A small masked image model, trained from scratch: trained on microscope photos of single blood and bone marrow cells.
Rows from block 4 of the encoder, named by matrix and row number. Rows with one number belong to one neuron. Each number is 128 + 32 x the weight over its row's rms, rounded and kept within 0 to 255. All counts start at 0. Numbers have three digits each.
# fc1: MLP up (encoder.blocks.4.mlp.fc1.weight, 480x160), inputs 0-79
# fc2: MLP down (encoder.blocks.4.mlp.fc2.weight, 160x480, transposed), outputs 0-79
fc1.187:104132123115104118140138096095135092105194069099057116094140158135097063135169173095113136180099097133131096246081074134118118110105139116180156089058140176155127080144126136120158088064104122155120147135088125171065174155124095159160164172
fc2.187:167159123151099126069151176157149110095075138163109122143055131169183125117098146190123117155098108161057125128089129116128136137112176143143145076161118173091150103075170148145139098169161136087140173153176184096119121149130119189076140135
fc1.188:112142133080132111151157093142092135098137050100066083100121074128079111134137168166112157153112097105163095177093068114138136100102178139230146091113149150119106126126114153148172129118154107127140140140114213232143176139106105138132127139
fc2.188:147164126179120107110123162162132085105036147126121120145064143182210151126115158156070135153066123163098110146114134122122125116105171143143157081160145145072189130116171124129178078166148122089105147158143207069125115124115148184050119129
fc1.189:140163107126130107112145150167119137137089135140094127122108099124131192148141072144139134151138138115103118255100164113147153108127106118140161094109131139090177192151184116034152120087111054107086126099119180141129115107109117095092140172
fc2.189:158180116122162167074132177134091144126098132123124134098136111110171146125109068141138146160114206152065130164110137106147101139152113123123168092143107088122158214126186137115159142167150109110128167157105180167135139105135065102122162123
fc1.190:078118143120049108135130090095154132126109138107114106102104148160157050122114146142138120125102121092103112198169055158096144126124151149141090162105166128134086089106129162191143148129096182088141131138133207208115151125115155148146139147
fc2.190:101066119106105177185141125140118155104152130111124116100107138128095083115123142112123130148126117118176131124147122195098199127102091116089073110116109170175123048118041133159176130140129137133153056135091072150151145116118153150162109127
fc1.191:141145133107198136137145130144118086109137126133105119111111114125086210140146129091129147138171146111093112201103174142128090112118171108151201120133144135124092183177179132036123093127128127129118147138096206084134158145122106124074139132
fc2.191:162176133153145138116115128148144110092065144143126128123108157145187188133096119096112116101116159188061120137145127110133081115114190152130166099163084120095165151124199127110104106151198120105097180160144182127162120143137077140072139127
fc1.192:057159106130128177116126158088095107100060101126165148149164125134152073144112093156176159159215120177106127165147134101131117108112079130107092072137116146129101112139227121121137162134084109108080086128173130133124103109155149170103060090
fc2.192:129147124140160110099126199159198143128088134173120116152135095109130121122101131088139156133141155149132122170160128103144091117208112126157095169063140107138134065139188123105142124205096128115120123099168149114164069083111139105158126133
fc1.193:134150125134195136129131095133110115104165144138095123105118120127103148134129167082110151142152140102079153255082160104144089124106135151150195106105103147120124200169203126046144129119115108123105152126101207078102151132131107143085141145
fc2.193:153193119132174132088140149089149136098140130168128127115087134168187178125105134107106103128134134139034137174090142112148089131110163133158188097116084116088156178102172156111131107134179128102146194165105225122133128136132067120088151133
fc1.194:088122121126057120122164138121159117110106116174117097094071133144141038141147144105115145148095136119152097158149094115089149146075143103150121137100163133099083083115109186208163137108112157125141083166146122111143143110116113163139122133
fc2.194:090025134135100184142149134093087108095170143121123122108096124122063111123117148131140141143120130128133124085123153123111172125135102112122119112102129167179116042138080152168146161091111142123142088148100072123094153130124111169155095128
fc1.195:144174137115167115161074145138092086113084122151115101114168082109152115135140077129137129107136101066128158248120114153110136088075151146159188106137106150119144127095179131122160113147133103074110118161152255174095143130114133111081094151
fc2.195:102184126103138125178109091153109133121078109120128131116135178153129179125135077133112154091111196100127117154117113148120120125116122122107122112188121105145116194203222144130195132185136131154119109099101137124182173080127135112139110118
fc1.196:128108091126113143083247113126199119114130117119095119088062147153107108152167209132125172164119141117160087173111119094124122146148113110148127144083162109157103148145133195152162125084122140100137119112157066108148141097125120155163161132
fc2.196:124076106144109132043164137104152118113129140143130128132084140139096100127133125097137140154132132108158102139109104064143123127107138149109127167104143148162104106149105176144131153122106137106155118126129052113086165075126127126127130127
fc1.197:147121126109200098120091142120141080132142129140137112133104115159086226161134110089135148106178139127074139161113202113139099115120160156125178149143101124131109190158178102032104122114128106121130124126103151021119153161123103117078154132
fc2.197:130173134140111134124143119134143109136077153169131127110080136148160199127101103078142110095164155176066127165140142074145099116100166115136168127135090123116160095142174120118076143152169114116132133138144145104149115172130086100072168124
fc1.198:181121116135123056128133155143082075137136108202109127144132116167131151119167123077082078045182148132143105128144107142118167113148127154149081169170159134146042137136147147111128100084168115132105079131179125152106134119083154129107143152
fc2.198:125143133140158103138138071098088116148152139182120127107162205148159132123125164164102175105157087105093131085124171120130097118049134038132138165133112151116124141129124232165096121108142128164163150107143148118108084098125135109100119129
fc1.199:124141131123154160131145092124133137121126141168054084086118082112063121121146172124110148160143104126128135247082098140148102115082132110186194079103137148155133172130175120117155119116120152113138120126121237169144153133128108102111144143
fc2.199:160155130142142116066116166138137116120083134129114114131088163144206145117111146132087093125095147182080111139083119127140107105115138154135145086152126146077165173100208172120162073151141143066095154169139222120134118131122099209057114145
fc1.200:124178110114118131111118133101143162116117066171101092115087119154138066137181164144103160127092125098143105237103127093142099069075149131162110130050135115151125094120178169142154112168105154076138147132146163186086135099118152165101082122
fc2.200:098163100153156133155127142062126133118086154173136134133108131164143058135117167103103133172100111144148129147091141104140088140129111126139120096094103128124126103084179151130161129067163145139154129133154128120094137103131079144129130132
fc1.201:097148113127136166112140169161154133064135175116114136174117059128140136107114120160112139118145210123148081085165103137155086120133107145052110057147156150133102128141151124164103142112090134121106101102217114136110088109072198176127177159
fc2.201:148145100131133135120145112093088128145150147079111103155102157112166086114096065099103124130074192157109108102137130080149120105203128090105093110153106139114137116133133185104090135134107134104119131178175099088105113140111101175138196143
fc1.202:076160150163103089101127193114141122133140091161081102158133124110125164115154066139175137099140114092126091097140126099149128078177182158129106148115134159152140107130079110124113115099060057113156161102124114117109126142018170121135158201
fc2.202:105140120162137187091151130155163170115111133169126128145156114064159128127118099138149157101114134108173121094157160081086131132221142138147084099151104150099110156128129143073068134128080089080168193208120134136162101124123121087103110134
fc1.203:124136080124182112130127121199133111116089170168093143101097118119077075141112197120119121156146107096119152129118126157119091119099134138218162141151120173145082137168148132099143132127071141127075177116093181101162162161125112126152093153
fc2.203:152160118144093112127138167104166119095067141145119122119070125163192187127090092132139090135090097162098116135135094128146125122107190138157176104145102098087130114103193108122133139175140138098095195133127151159135130124110132141062135135
fc1.204:128117131103189123120115112127167086089159100130091141116127135160113132130125147091139172160149135138107106219105174108170096125164141130117166153083083137122117170123157141073107147098117102149139161129084095049097163139113122152100154143
fc2.204:139143100163144112058181153111148117105105148178124132111086160156158163132114144116124139137134121149072117130098155071153097145110142138137156104087105141130178080093154142104074155139190125091142151162111137054144146151130098126056174120
fc1.205:164163178134121152143109132120142060138115135132144147137162138114117176152102127081152133124136117091080121163085187137144132138120076116150148090202054137098171172191133158046113108120103073070118153104088141084143098152148125138133141124
fc2.205:136159112155102151033138143107134146102076150158130126123132117091116167128110127141173110103092147144090131109101208131108118142127090086157177093088083122112167110145162177132111121161170125103134176141114184135141111170126094166106157137
fc1.206:121125088138163128146159113135146080089107164136033059130103074142140142097087082144126060169093140167101143138111166120107132111135146135140168086097133078117121119183130118172200047126132140136121147141108156078076157162047117133104154176
fc2.206:127134171099157070134140196081095095107091148135128119115090156123127095126112092120144195151070137148156116156101099069194136128175132144149160121104109159102193150172094156063160106116152153140148156072126160127108136081114068160147124138
fc1.207:127157149116104111132115115133123164116135107108109098098106084115133039136113145175092135117086107098174123147128067123121128122113116156212097086075137142137136089107148134237160133087095156118136104138153190218132147091130135146132140126
fc2.207:134166113145128126145124184145099110132072151144115120145061130163202100125086118150063125169064134155117112138098159133131151100099109085110119099154100124085174150091130159180173113154149137096123116127158157104092111117123158187095130124
fc1.208:112118150115085132146148128126122177144106137115138134142126143135145062117139121186117093106121120132148117013159098155129122103138143115105059108159163140141115039094129108191109130100136122112126090111110157202161145112118171173108107136
fc2.208:107106138100068119133103148166137108153096137075123130150104136143190139125129112183085103132095113144138131081193142185168153114149152079112078119162160114115101084147090095161117096139128137108118112127159121134146116144132189179135122125
fc1.209:144141197109129149139156124131130111138117136106116141145147104137157230119122076126122086075160176142104131014153179156124100122123109095091154074232104091099137174168080106094106114138137118133137082111102135094212120154118127087100161114
fc2.209:151158154131089115097135090140087101149083132121130126137067141128129213122098103121120109058122211172109111139149130117143112116135117119117134086168095089113206124209145113144086137138148108109089122112139125115196123164118106146136148129
fc1.210:131140115051134162116094146158094152112121036140120110120151103094097081134138170127150149160134063129189096249114115106104136113104137161195159128168106180124127175115133182063159136154119109141137177122170179135130133139134086112149102134
fc2.210:160128114146142126098112163134131111097058140102127118147144174118204159122101170104070152146080129171121097123129154106100097097106195132154157125130137145101135155094205135117149087141133145090112185171207140120157097140122145117059105141
fc1.211:111129106176131139148085144149143119105117124091071070160136130124129190038111173090095058141138107120132119105085145137115158090144192147121180129083117083160147126144127155124145102112142210138123151070124094079122112183042121081131142186
fc2.211:096161134100095062142109172082107159077121112111126120130162107125057066127125186097134163098138112141114126147109083179179163118137132192131136181138130143109138035082103140083114130168119159115124111133136142040163188123120149175072149132
fc1.212:111149127151105059127181154101110153117121108085107129140134084130130129164130056093123101142114084112168127110134125145127131121149119167145099170115142164150099127095088170125165086139082014153118117104157160127113145135098135102164139177
fc2.212:128135132140155238103178116184145097139102089192122129138105120111126079124116103132122090161068182155096145089116134160046119120123133108148068165226146131116112113110123111121133107154097081058094166186173152115095130104129162151130162111
fc1.213:122125081118184126107133118122138174112176129157119122132091122126104064115137183101136168167123116125151133255110138081142129134146140160136161118045085125129115160090160151087136145102120135142139149131149126102085145134127127138101140131
fc2.213:153154100128166124095169187096109143109156122168133139113091145169205119128121155099114124153133106135095138170076141077160111128111188145148143113083104122108124147073115155106121105131134136094157167194163124092078111135140089120109147122
fc1.214:157143199091170108134131122146082138125133058105125102130091074144136080138121109113096135069098160101177148129126137141134115113154131156171158073132135064107123185120119163161160125115140161122154063130150241179158135120115090073126098129
fc2.214:153203145131118120174113139145107087111052120134119121125086111166180170119100096156089138085080170139128121165102142125154142122085128122135120098157111076092221179177134130172127109138137116101079115146150178097127101148126130122081132128
fc1.215:177169114137123095127126157070159013082100148162134132164140162150115092124094196056118113141122109117125142113148119138114122144093127131130120157240060163123112110132133173124126120123137140090104125107135119080126144115155157171134078081
fc2.215:183233123143123129081118062137179151116115126102114132145154167116184201119101093139121128115145064115038123158158161138104145131125169094146188130138113103123095144134176189201118113206160124117152157086154151134149098127138130126059127114
fc1.216:137156133103224122136134107131113122110148104141083103100107094128128164127146123088119144136145137095104130255105150124133106121086148156144220099131147125135114198154188127055135127154131136138130128123129247128107159144113112116122108156
fc2.216:140188134121176123133104122116151104126102130152130129112097147166205184133099141123092107104102150138066132168108111116158082124125180138148166084153087076085176188152209148120142096138155118083121180171156228138148110127135070125072135120
fc1.217:140145137116094112133093115117148134107110154138131105154132078152129027136090093114095097116112098056118160126120093133163105089125138148153128046083092114120118101161128145164144125044102122107139054126115162174131153110121122125120137119
fc2.217:139180101133076118104145169100120124121060146172132133151034115195187150125096077181108114107103159127088119156109158121148161137103092124108144075143083094127166103118155137180121121167111127090103129139145165087100141133143122187091146131
fc1.218:161234105122124128161072146116122098115048122065110083129155114120127110140152124132124154080109138063154124088075093133128130089118171111186137136142131153141132126134220150154172098121107136087130122113185210122079134071125152140110098124
fc2.218:122200110103131089195093114131101172116072101129134131122168155134101083127165135141121138093113162094132137185089082154179119140125126150113108070139142095145125161137226127172180105122123130150133106095183146092075141091132101153110112115
fc1.219:126133103134152092143102103097123094105147074072111090101135127166133089146128133076138166117097105075091156226091135117161117130116187178201152120121125141127106157154105131088137101047112143145156116138136198095100149198121070091082129137
fc2.219:134195116149081117128157154130128097073061144182123130128038106176190167123111125161133146116103127152077118172119133073101136135088179111150189104126066129102154097107164129147121100169155131092141155164151197086112158147137120139062183129
fc1.220:102128107224115157128081127160118109135136030143147135168168159086120156147164145133153160161156133096125179130106151120098148072074174091132154131106131111105142113145118129161101101170009090117097163146157107111155067114093165149065148133
fc2.220:128097141185139095145131047116120168099169150136129126143137115127101132131113149175126077120115129149140114152092135121188144138104129050128087147180103151104132168143053188126108131069100120111138148090135143098120091129125115115150119135
fc1.221:147192154105153115161052099144080146131104121142129109145153106119140160120119044119117102075142126111102151166119133194113173099096148143125141096181126136089160130135194109083138098164145119113075129151118219155163146162133112080157098145
fc2.221:083104146106124127209111112148082112125157121098136129127197136119045160127159112112143126103154150121139124138092089164124099124117122180112131110171172117150107143170166053147118151148098130141125087124097108155142147121127114127122087133
fc1.222:127123128100198143135114058163100109090113095136062143140124131121075100146123208077141194138120105127165123138095146110176120094147163128192152157093108174142108192090143140070137140107118065197129131110114225096100147110110141124109136134
fc2.222:133212121137101120122155189152108093084068122124126137120107156149183162116110126097113156123079140182122114161105153098127126113089168116134130155125103113115184143098186154132123117153182105076109166181119196104118155152129117129031144116
fc1.223:141132107164118081130159186075128055095098211184092134126120122205178093102057144116113094133070118161109109162148189101142108145143114151088078160111076138156139097096137211109150146129134143097116148103110126149048163142154120159143132097
fc2.223:188117191136137056149144042151212120117160138053129127147142154141166136128105138116088096155155070151105124197138093115176120139146120083127148164106122123146091156067092175159111114103129118137155123062154117135092108177128136145104129133
fc1.224:114135142098074110152145122142101113146072121114139132154135129147152053142126052181116128066101114103163142025154138137156149116111102126161086108198120111128112103086093113180116148127110106128106115116119158154172115150120136128102098132
fc2.224:095139155144074132161124163131115101144019145099131126182100120138192163124112101162094112089079100139144116081168134133142157116146111078139132123123103075116123090207142088160097131111127131090127114093145128121154133173127172153111127121
fc1.225:086136127113170148139131061167080172133113170206098128138107127085073038086128154093136126143106095098179125105111097103136146103095162129159121117205086159173146141076095123108182166139102104150173126098206158097110110151148112103109113119
fc2.225:135175133113083108140122200143103092089100124110126128125096173135162141118122155098123162121066156185165124149135130089095120124094180113117130131119101099085183145101164164142158098158106124088038150182158121136119118157120137178097146126
fc1.226:096196154116154119141088126127090168129105141117111115146138097116130163163138111146137179103139131048108111252095134143095136115083139121172168083182104183122142135118181104054148115100117090065116133169147237152140098142114139141103136142
fc2.226:128211143091168107156098112173170108136072146108128138133107131126190167131123098169112151103122109108109136212131159124139102145183119115116145072148090103109105209136213153123179126184169113134134133145153183180163103109133130134165135132
fc1.227:163147073180080133050154110099117122131137142150108145055123125110155103127177154115207148167129157072138110146120140058132130144066104087112132164132145141164162093075130197165145171155120119121118101172150067189097103103132111152124115141
fc2.227:110084165161138145041133150122132094131165172165128122153065091123057115126104138109151099181123113156138100114139091063083048138201101185108118146121178176131123139148131116081085154140119140117140110157125076165072108124122115112135191139
fc1.228:107133081161112111109164179086147149129147055157100145127124137139116177133148131128126116104131150154139153163097132131142141071122146158104110145118145080144134093139114141044092124126096075058121163099111083118126112127103145152123127166
fc2.228:140121115144114127076175124090153189156104152183135140135104137128154104138101143118108109189108123147095130085124111149157155104155176107172159134152089162093130111157107127061081141092119109160158132188140112172089088141139087067133097139
fc1.229:091139109148128132151128136137142165133093059149103104123130162148122215089114128167131085074118144154115129084103169169131171022128175125117114116154141084133172096156156095069108111151104152112072170104103123097165100143119160132104138135
fc2.229:074126160190082119180112164184087188134120137157128134135149144116100143129152157074110108078143107111093133009100160207123161105147166130152106191122181130074120078148108161107110112147119132133109089157105165150172122149132120128150090132
fc1.230:115220154137122146148123137109114101128094100135073090101133103123105150165158142112122183102089113100115118126138103097131102093081157113175131107188103180159123106139175118128153108200082110050152109128188207159109134111109153178102104109
fc2.230:122199149120125112171121131112126108137042137142126129120118160138154109129126140110114149136067136148130117155141164062135135126152158103134122085131071133124167133158215177121184127102161122107154128127164181084124160069122106118122125124
fc1.231:120137094088140102150130104103131168091117122127086109149083107112118119164161073124116116127121100059151113224139127126136101109090166149137147071088130123160109132110168141100164103122135093138109137135149223187120153134104107129145089141
fc2.231:136167117133115141136101158146145124135033120132117129151085156153255166129103091164101078127107141151087121170147112136139126107138179125115145058171107073115152148116171127137149110139138110071103194183189165133136128137130123162108159117
fc1.232:128156125083159090122056114117158092078146056083146121113105107182125126142125122100137150118140071084104169161101163121127116130135172176201183149143093143097104180127094148130124159069101130091150165133106123056153152136126074103153189138
fc2.232:153199093172083121108163140129145146100051152189126125105070096176186179129100134128134142127143124145075123147087137089083119134108168155158195096141089142106153090109124117144102150147152133117129144163144142084152134134129130115036144125
fc1.233:116201118135131184127094144110146070098110094108074066123147093117152183095127122144152145136110128078114128107112115132057101050121165101142135154144124173133110106113130137161187120169106154100142164145172135135109165094070157128121126175
fc2.233:080211155121147137134115091099144103131114095122122127108119135131100123122126104087137146128097144100127122147085138164121117093196113132120070060189096113134153150125224143121192133138122123119102098121143133129085154060126098141105107115
fc1.234:111108108130113130090205127131211164113173137141103125103064130162141090123132201145117135157126120136143104207134112101134141142166125143112088153030152113130089125104131158132141140046114149120124116156135100132133129125123158186132208133
fc2.234:104057111134120142094164130118117154116160123124142126131109137153071101129146134107138125156137125100156118149095116115169156120096133161101105142077160147182099073103095125154126158130106149147174084146107045100071151103127132139140128124
fc1.235:117133131213127117126085132146117106101128074164112072182131119101122145109177111131136144102161101096118153139137121128082134046112231103137109162116142128148099102146123116159132051156077145139138166135183106094137081093036170096111119162
fc2.235:121095190144164057117111017160098111074163139117118118153145063117079132124120163143137121078164106132159122097114110130118144128227098096122107130153124135111076122146128147105139104116125133089137180134146121142082080105118120097177112123
fc1.236:154119127134130183122056141160125113199137050100180129115133096076143098108126116168160110206143123065120158068088135149102098040117117112126170130068161119118108141144099120222164153147123135169141086153149121138112097164140136158074132132
fc2.236:202169057120162152135096046122162168116129103080113118088140167128121162113132109104091078096149058111090122159110123156171138118058098070130123159186131130153094159088154152149118117074129125120121113110164106110082165145126183091051113114
fc1.237:103118098159142135140100104118095140163134061185161155190161085098121105159135132176111162131191099090114163142098129128093159048109129098150149104132183082106082137169135099227136096135114101144143154139199141119172131133140164154109114085
fc2.237:074091147166113047153104078198097139106118133111127129112147099133128101127140171131123156107194138141157114176141078133123084158130136139109114115099158131131104164125103142159127126154160125070155156123144146134140138152132164144154138122
fc1.238:116110115138066115114173146125176092124094110168112115082071155145125037159165159063122173138118142096165079137149118107116138142083155125153134140111158132117108106115124203211164135144121150124138091123154107079184154085121124144132095135
fc2.238:088015112135091180134158156082112098125146140118119114107086142121057103118116139124149100158120134132147128091115132092113147127155112117123128143111110160165117075170065165164123166071112132118134107137109090132106155119121105144136111128
fc1.239:186169104128209117093132099118061141126156138170114148133131109109127151134140137112133126158130162136109141239075178075124095119099144128106165107137110109109140188144173116085126129144131087125114163186154142119096134140135113108076108126
fc2.239:134154111134182160134127104094078149135195099146125116118120125111068170120152134122155097161175208142092138127109129129093102113155118149115153104124088113123132187118125114065112101152135122162116140172070138164191123177118100100113104123
fc1.240:124106141025138167112118093117136140133149000156115119126115130178103075155151133125138123147119115193197104101102118079189127111168159145106162119065119078141143129071098136152142103111183139151184136146118113145114114096113117131162110141
fc2.240:148184119169081103094134191115104125118042120118125122114093142127195122120101130115117153121101145173117116155083141114148127113089173130142106142130106138108174101101164163140122082158104129101063099147127149107126144159122115165025164121
fc1.241:141137138099143082119133132125161166095146096105118103115081094184106105136132149136124155135125111102094119165132083094155090128150125160175095127008113102114106093082140131161135125051132119120152115137089176155094164129112161163080152123
fc2.241:127162097161119116111165162131125110104072153175141138114060096206215120134106115169112127144129104125069131163119164107154155135109108106159145086116082137112118088105093141163103110153165125102162146138128181058112140122145135159074174126
fc1.242:133129111135115154129072205118101127130094013124149109146139091119163144097105128131140121118131082030142135124115144100148126014190128179097168144084113100157155162146121158195151126149100143139124139116180107083119121149106158113153129134
fc2.242:151141102219132106169118071138105133062124116107124123140160132115094129118131129116148130087158101097105124201084160143161185117157090147130182188121136106079145114129136154126099122049092124152154142096188134073142130124120166062067153119
fc1.243:124148098140214170133108125146116088104159165169117131107135141090077142112128179056132157168119127115115132189110170136105105123099147136190190152205128168119114188126150125044122159145101146142130157101155182072095123121145087101118115137
fc2.243:158149118135120137122118156128132095057138148142128120127128150117163156127096170067121164126078175183120124105129129080081073135112158134140187139136091114105156169083194192113129126150169134098109190190131149144155101137130092156072125126
fc1.244:120134129069071134136151086099158165098143074107093121113131149123123050139137143176106134155107103104163085186122041143117122115100155135140127076075127117146153084069118133201143117100144129103132157133126161254108159098120119168161129124
fc2.244:136138089154120122082110181118124140092064149118126134144078157142214085124112160197068108165086083119101127118107136158128144127155165148129148083165121149088116120102127165144175066161118141084141169155156155121130132099134164206088100130
fc1.245:144157141146104140107119166144173153115141143137115101145127156095100144125089091083157082098163187107144111109058076181094136132160137180146141169181161101092112067136119109117139122101126148144054096169082153114154110180113113137104135152
fc2.245:153176097131159126128133070065119134146163113060128133136110221119152139125114125153155071104110109099152128164091135176119135126107142141123129198144097105156130143091169162127158149117124124171132157068093138097114117119143106085140149110
fc1.246:155112042131121086127117164140123156167149177106119142111107086154167067129085119113105147096122156097119089122140189142085135133089127147142088092154139204145128164093121179116148171092181095099120142166126116129139143152142169149114135134
fc2.246:148123205125139106181139124116229104120150140155125122144144111146169200122126113086108107094129102108181118168118102103115111132188169128117122175104118135145119161086105189117159144208157131126155137070069127097128106151120116039152142130
fc1.247:131142158136111069141127171129121094151107136103071071114079120113131130111121067148133079169106170161067165133093170128090118096017139104143154083165133100130118100123119088170164087112131141096145085142093170139129133184056082168096096181
fc2.247:159175153057102092139132126100090074120095175089125129114159120135120151132107110071140118212120086174086123146132070087126141152124140119152184117082116156108098135195123113161172122137183142154124118063134181139108109134123123174097129131
fc1.248:141154114121153111131071130140094128108064126153149130153146131123111150103146084107179137134146145130177108206136120136125165150177130143124176110166122063105135158146150120074117130150121153159093097113218138087126112113117089096139086148
fc2.248:138149097127098109121103109145046107127045127137113126096188140134184158121126088125154146130114180139096119124118139119120098142093122121134155149153112066113168162191141168093113135100157123125074126157199131075099138138130083102107120131
fc1.249:171255117147185137102118145140120127101133114129084100121154068131150162148166148100133183113151132092167158150042143107155149113107145148136141115123108116128156156123201145122209087116133098092093121114162131129166143118100094127088123147
fc2.249:143157115142172136124120122142135171115178095137134129097152124091072145130156150105136151127152135120144149158103129134142128135099104162092126059158133108181113134151128065094167168155116119135092065123094118153165157128130077113102145122
fc1.250:123111103151129092155052167115107125102124103083134098142116163120127099061118187073131118128127144145148133124086131127164176101108212158134220098105142045132191119132113142122125129133167230161124124107116105080122105140113099081110109119
fc2.250:151141118114108080147117163129051138068153138073128131130110145131080057131149189126118212134099141130143133155143079181149142139086142152164178188095118114076112111097056086140104119128129153147095136129128159107145163091130139182066134127
fc1.251:100170094103135168131118121117134133126137248156144154152135097096128068119115139104127106100127133055140159185152147117111120136036104136156160092186106185097140188135161136073146159141089107097121157083189171127120091154130121096130120122
fc2.251:124155115116101133107119166104119107113136149149126127141082105101180138127126123140128089094100158137158134133117150079081135130163152113134177132112111095084148157116145181159190111118113122072116205178185159157119087154124119142150146144
fc1.252:136170173127095092154121126096110140182155138188073087140156135163150209082137174134104154045167119090109108104116141126160121097140142096131133128112133131116149148143125082085116152151102164124163183142128143127147107192087120118095122142
fc2.252:143152176135162185108130158219183122113103155126107111144124105125151135111083150116075158099125152146104104170144117142094122111199175109133150145198135138119109127171116107092113125185121125076134113043158157118174082134118129097108138119
fc1.253:153154198109164159151141097118088099123132094149088105135144076098115174129106111117117134122125157108117113133137129129116097103139118127136152032196125096120146182113133126120138117117128153076158067128140212169161132123120095079111125124
fc2.253:154170143136102118112112133168109102119033127107116119155089132142153151117108120126109142095071195170131111147119135128117133107105133137117138088154106111101233155164158144153132092148144109109052121141139147097151087136121124188083118132
fc1.254:110135107096157171142126109124138154095128116152107135094130176080081113137150167142140168196139089120131091230107099147124091110119207144188152128158144184134124124076169138094165104149162117097108186115095244209124136092134100159100105153
fc2.254:135150081124152120089089154147172140085097134097129136109160186127207128131126172162113128176083100155091137117131123138111104118138214130162148129141134142089089157092195165076171063150163129082134209159130204151168130105130127171094132133
fc1.255:089148138144090124151137100112083114115180135076126129149115100094111012135149134131106150089089122105159137165130075135071122119088140126176102070128132130159138129056119135164149122123112132137155091141182153220066159137109120133138157124
fc2.255:173179150117091151159110172143110087085097150146112116176075137134178100121111132132087154132056140150137114129125137105101164123123155105114113122149099116070182144121089169182168088146116126105115132154184152095097101132120125154124127123
fc1.256:104134080166092133142117134101102175145148255078140118169132120097160059125104152130113117093125100108149141030139123128081128132109145144138089084118072149154115117120122111192127169148092142114146142116154053143165115183111137150085142132
fc2.256:111121149120062124114129189121091061155187131120120124166063123126157099119142134111140114141072132163140128153114109068105180138104163136116152112133165125105119112128067132157152116125108135128104146162179086084121081184124152155180156133
fc1.257:100115102138147166154142112071201122152097147137096123087105103165105168137157127157124086129127039100107118146151063161136109110089201148125157074183143117130148100092144121150135088090140138097153133110120184155108119159077082144137105105
fc2.257:141196132117107095131124135095173135098070139151122132103052136111211137123100152192128140113077110146123131104175107103120121118147196118142196106132090062119111067150124110112156083189142117070190183169131187116151131116134138203080158125
fc1.258:055159084147142109140084023099062103194131117137134155186130134118095070172128136092131187178174136098129087180042135117082130116142142168160138119121160066090113148149138116146153143180100094154099102206120191116136140157133109133129109098
fc2.258:151121112150118073142112238193157086110077126100133129142154117120143109126144139105091167160171151176153123129133106117152128151160144141119160114094119125118118165134081144104142101081139113066133133112153152151157131165131116091096176130
fc1.259:067085133140043116131188091121156128155115144072114114112113179174156114106104148129119096141098122130125083051203092156108143141136147095133091160132149122108066085117089141195100169101098196112134134129104096124165134129113175148133146141
fc2.259:107022156111077189149153129154125117126191119099119110117107165126101124114129156098106126142125141137143137114149145156114172138079137126058115112164127145202106033169048131121127168151113133140149062152073065093175146146121141127141126122
fc1.260:137211183140122119147068121149146143139112102045097088148126126121125183105109101135123129097153127105097132183086097142088163036132167092141089128087127167125162154124133080074180071127135122124153152126154163147117162151109137119134150161
fc2.260:141218147097199120162094124148129110112127118094124117108175139126075146120116119107122150134118122136088109165113162160158158137185106148093143076161137114160127132106232109138204115147147121124115100149142129135062152137122092151075134122
fc1.261:092132100230127120124101185105140146129105049217144142152156147119124124112098144141122113098131121080134131113108112147103139025135124107117091165136145116153174080132146139129110164123066108130122148076128080066204125132138162133133109124
fc2.261:117103131152122078133131102147147165148073120173126138122169152118134120129112114089127043113099074095139118067111165173091149129157162147143064159133121136119177091104116203125119122082149125141208194119134150122168130146138146120190116119
fc1.262:150168150087174163119106102151105131152117115131048109162111070125070141144136150140141171104118095111116116160076131126118119089069142077168199157149133170141122191156208146076133153138133096118117146104154226154145150111106110128139081143
fc2.262:128204182113103111137110143114129090133062165142134139153119159140172158126090144085096138126085158174131101145117165129146110111131139122089128084177108083071158153139212146146124150142177107079132157210152155126146080141133138163082140131
fc1.263:164138077128139186113127093101067086133141153117108111092133134087130074095096092162196091095149075132155166145123158125066180100074132109105105121118136168130165128126181130126172163155131151168132161184186091170094149127152122103147064122
fc2.263:171099115138126144073138203118194130168149138168122128095149164170147179125122119086103096090107180158163124121123146110141093115183106125132095096121088137121154082133153171097182150115142140110145145134148093096143133108133122102172113131
fc1.264:097150113171167143147123169101173129131085130181087084115130133129136085138129094138094171110107128055157079136132105139124053102086157089173103133123139160132134088132179170182159117183072135098130125114166178040190156117102187142100096150
fc2.264:083149131096119142190121068122169096159080109131139146112138156146143069142148145073147086106093137074169158120150055108116113151161143091143067104137096135114144110083176122131140106120148122162166153127155142104076183103142155127192143115
fc1.265:162184105091087132122117167106198093110108227095094105141119098134162123124114143198108147137123083105096122134183063109135100133079124087135158140164106213138144151165192133146137111177089117054118096088186125134106125096112127125131169121
fc2.265:135156117104120089109131106132131130140112146166128129146118177122186127129125113142084116136090131171154125094173145089153136133128174093136101145127152132077154119092147199115153119099150123131141168149181137124123114110134141135168149124
fc1.266:140123079136149112113080137156125051090143121117099102121152126121069153141126151093135138175144099105115122054142161156115111098126233139196137154177148200152116102141134123120111151106053120122120178135120083068149172164107052132141165155
fc2.266:149176111160069125116151154146141107106062164145125118138053148135141160119081106096148149127098149205126109127135121076079118123107192133105166101144108162105177068075161115126117178161181130114104147144151043096148134141112129151069158132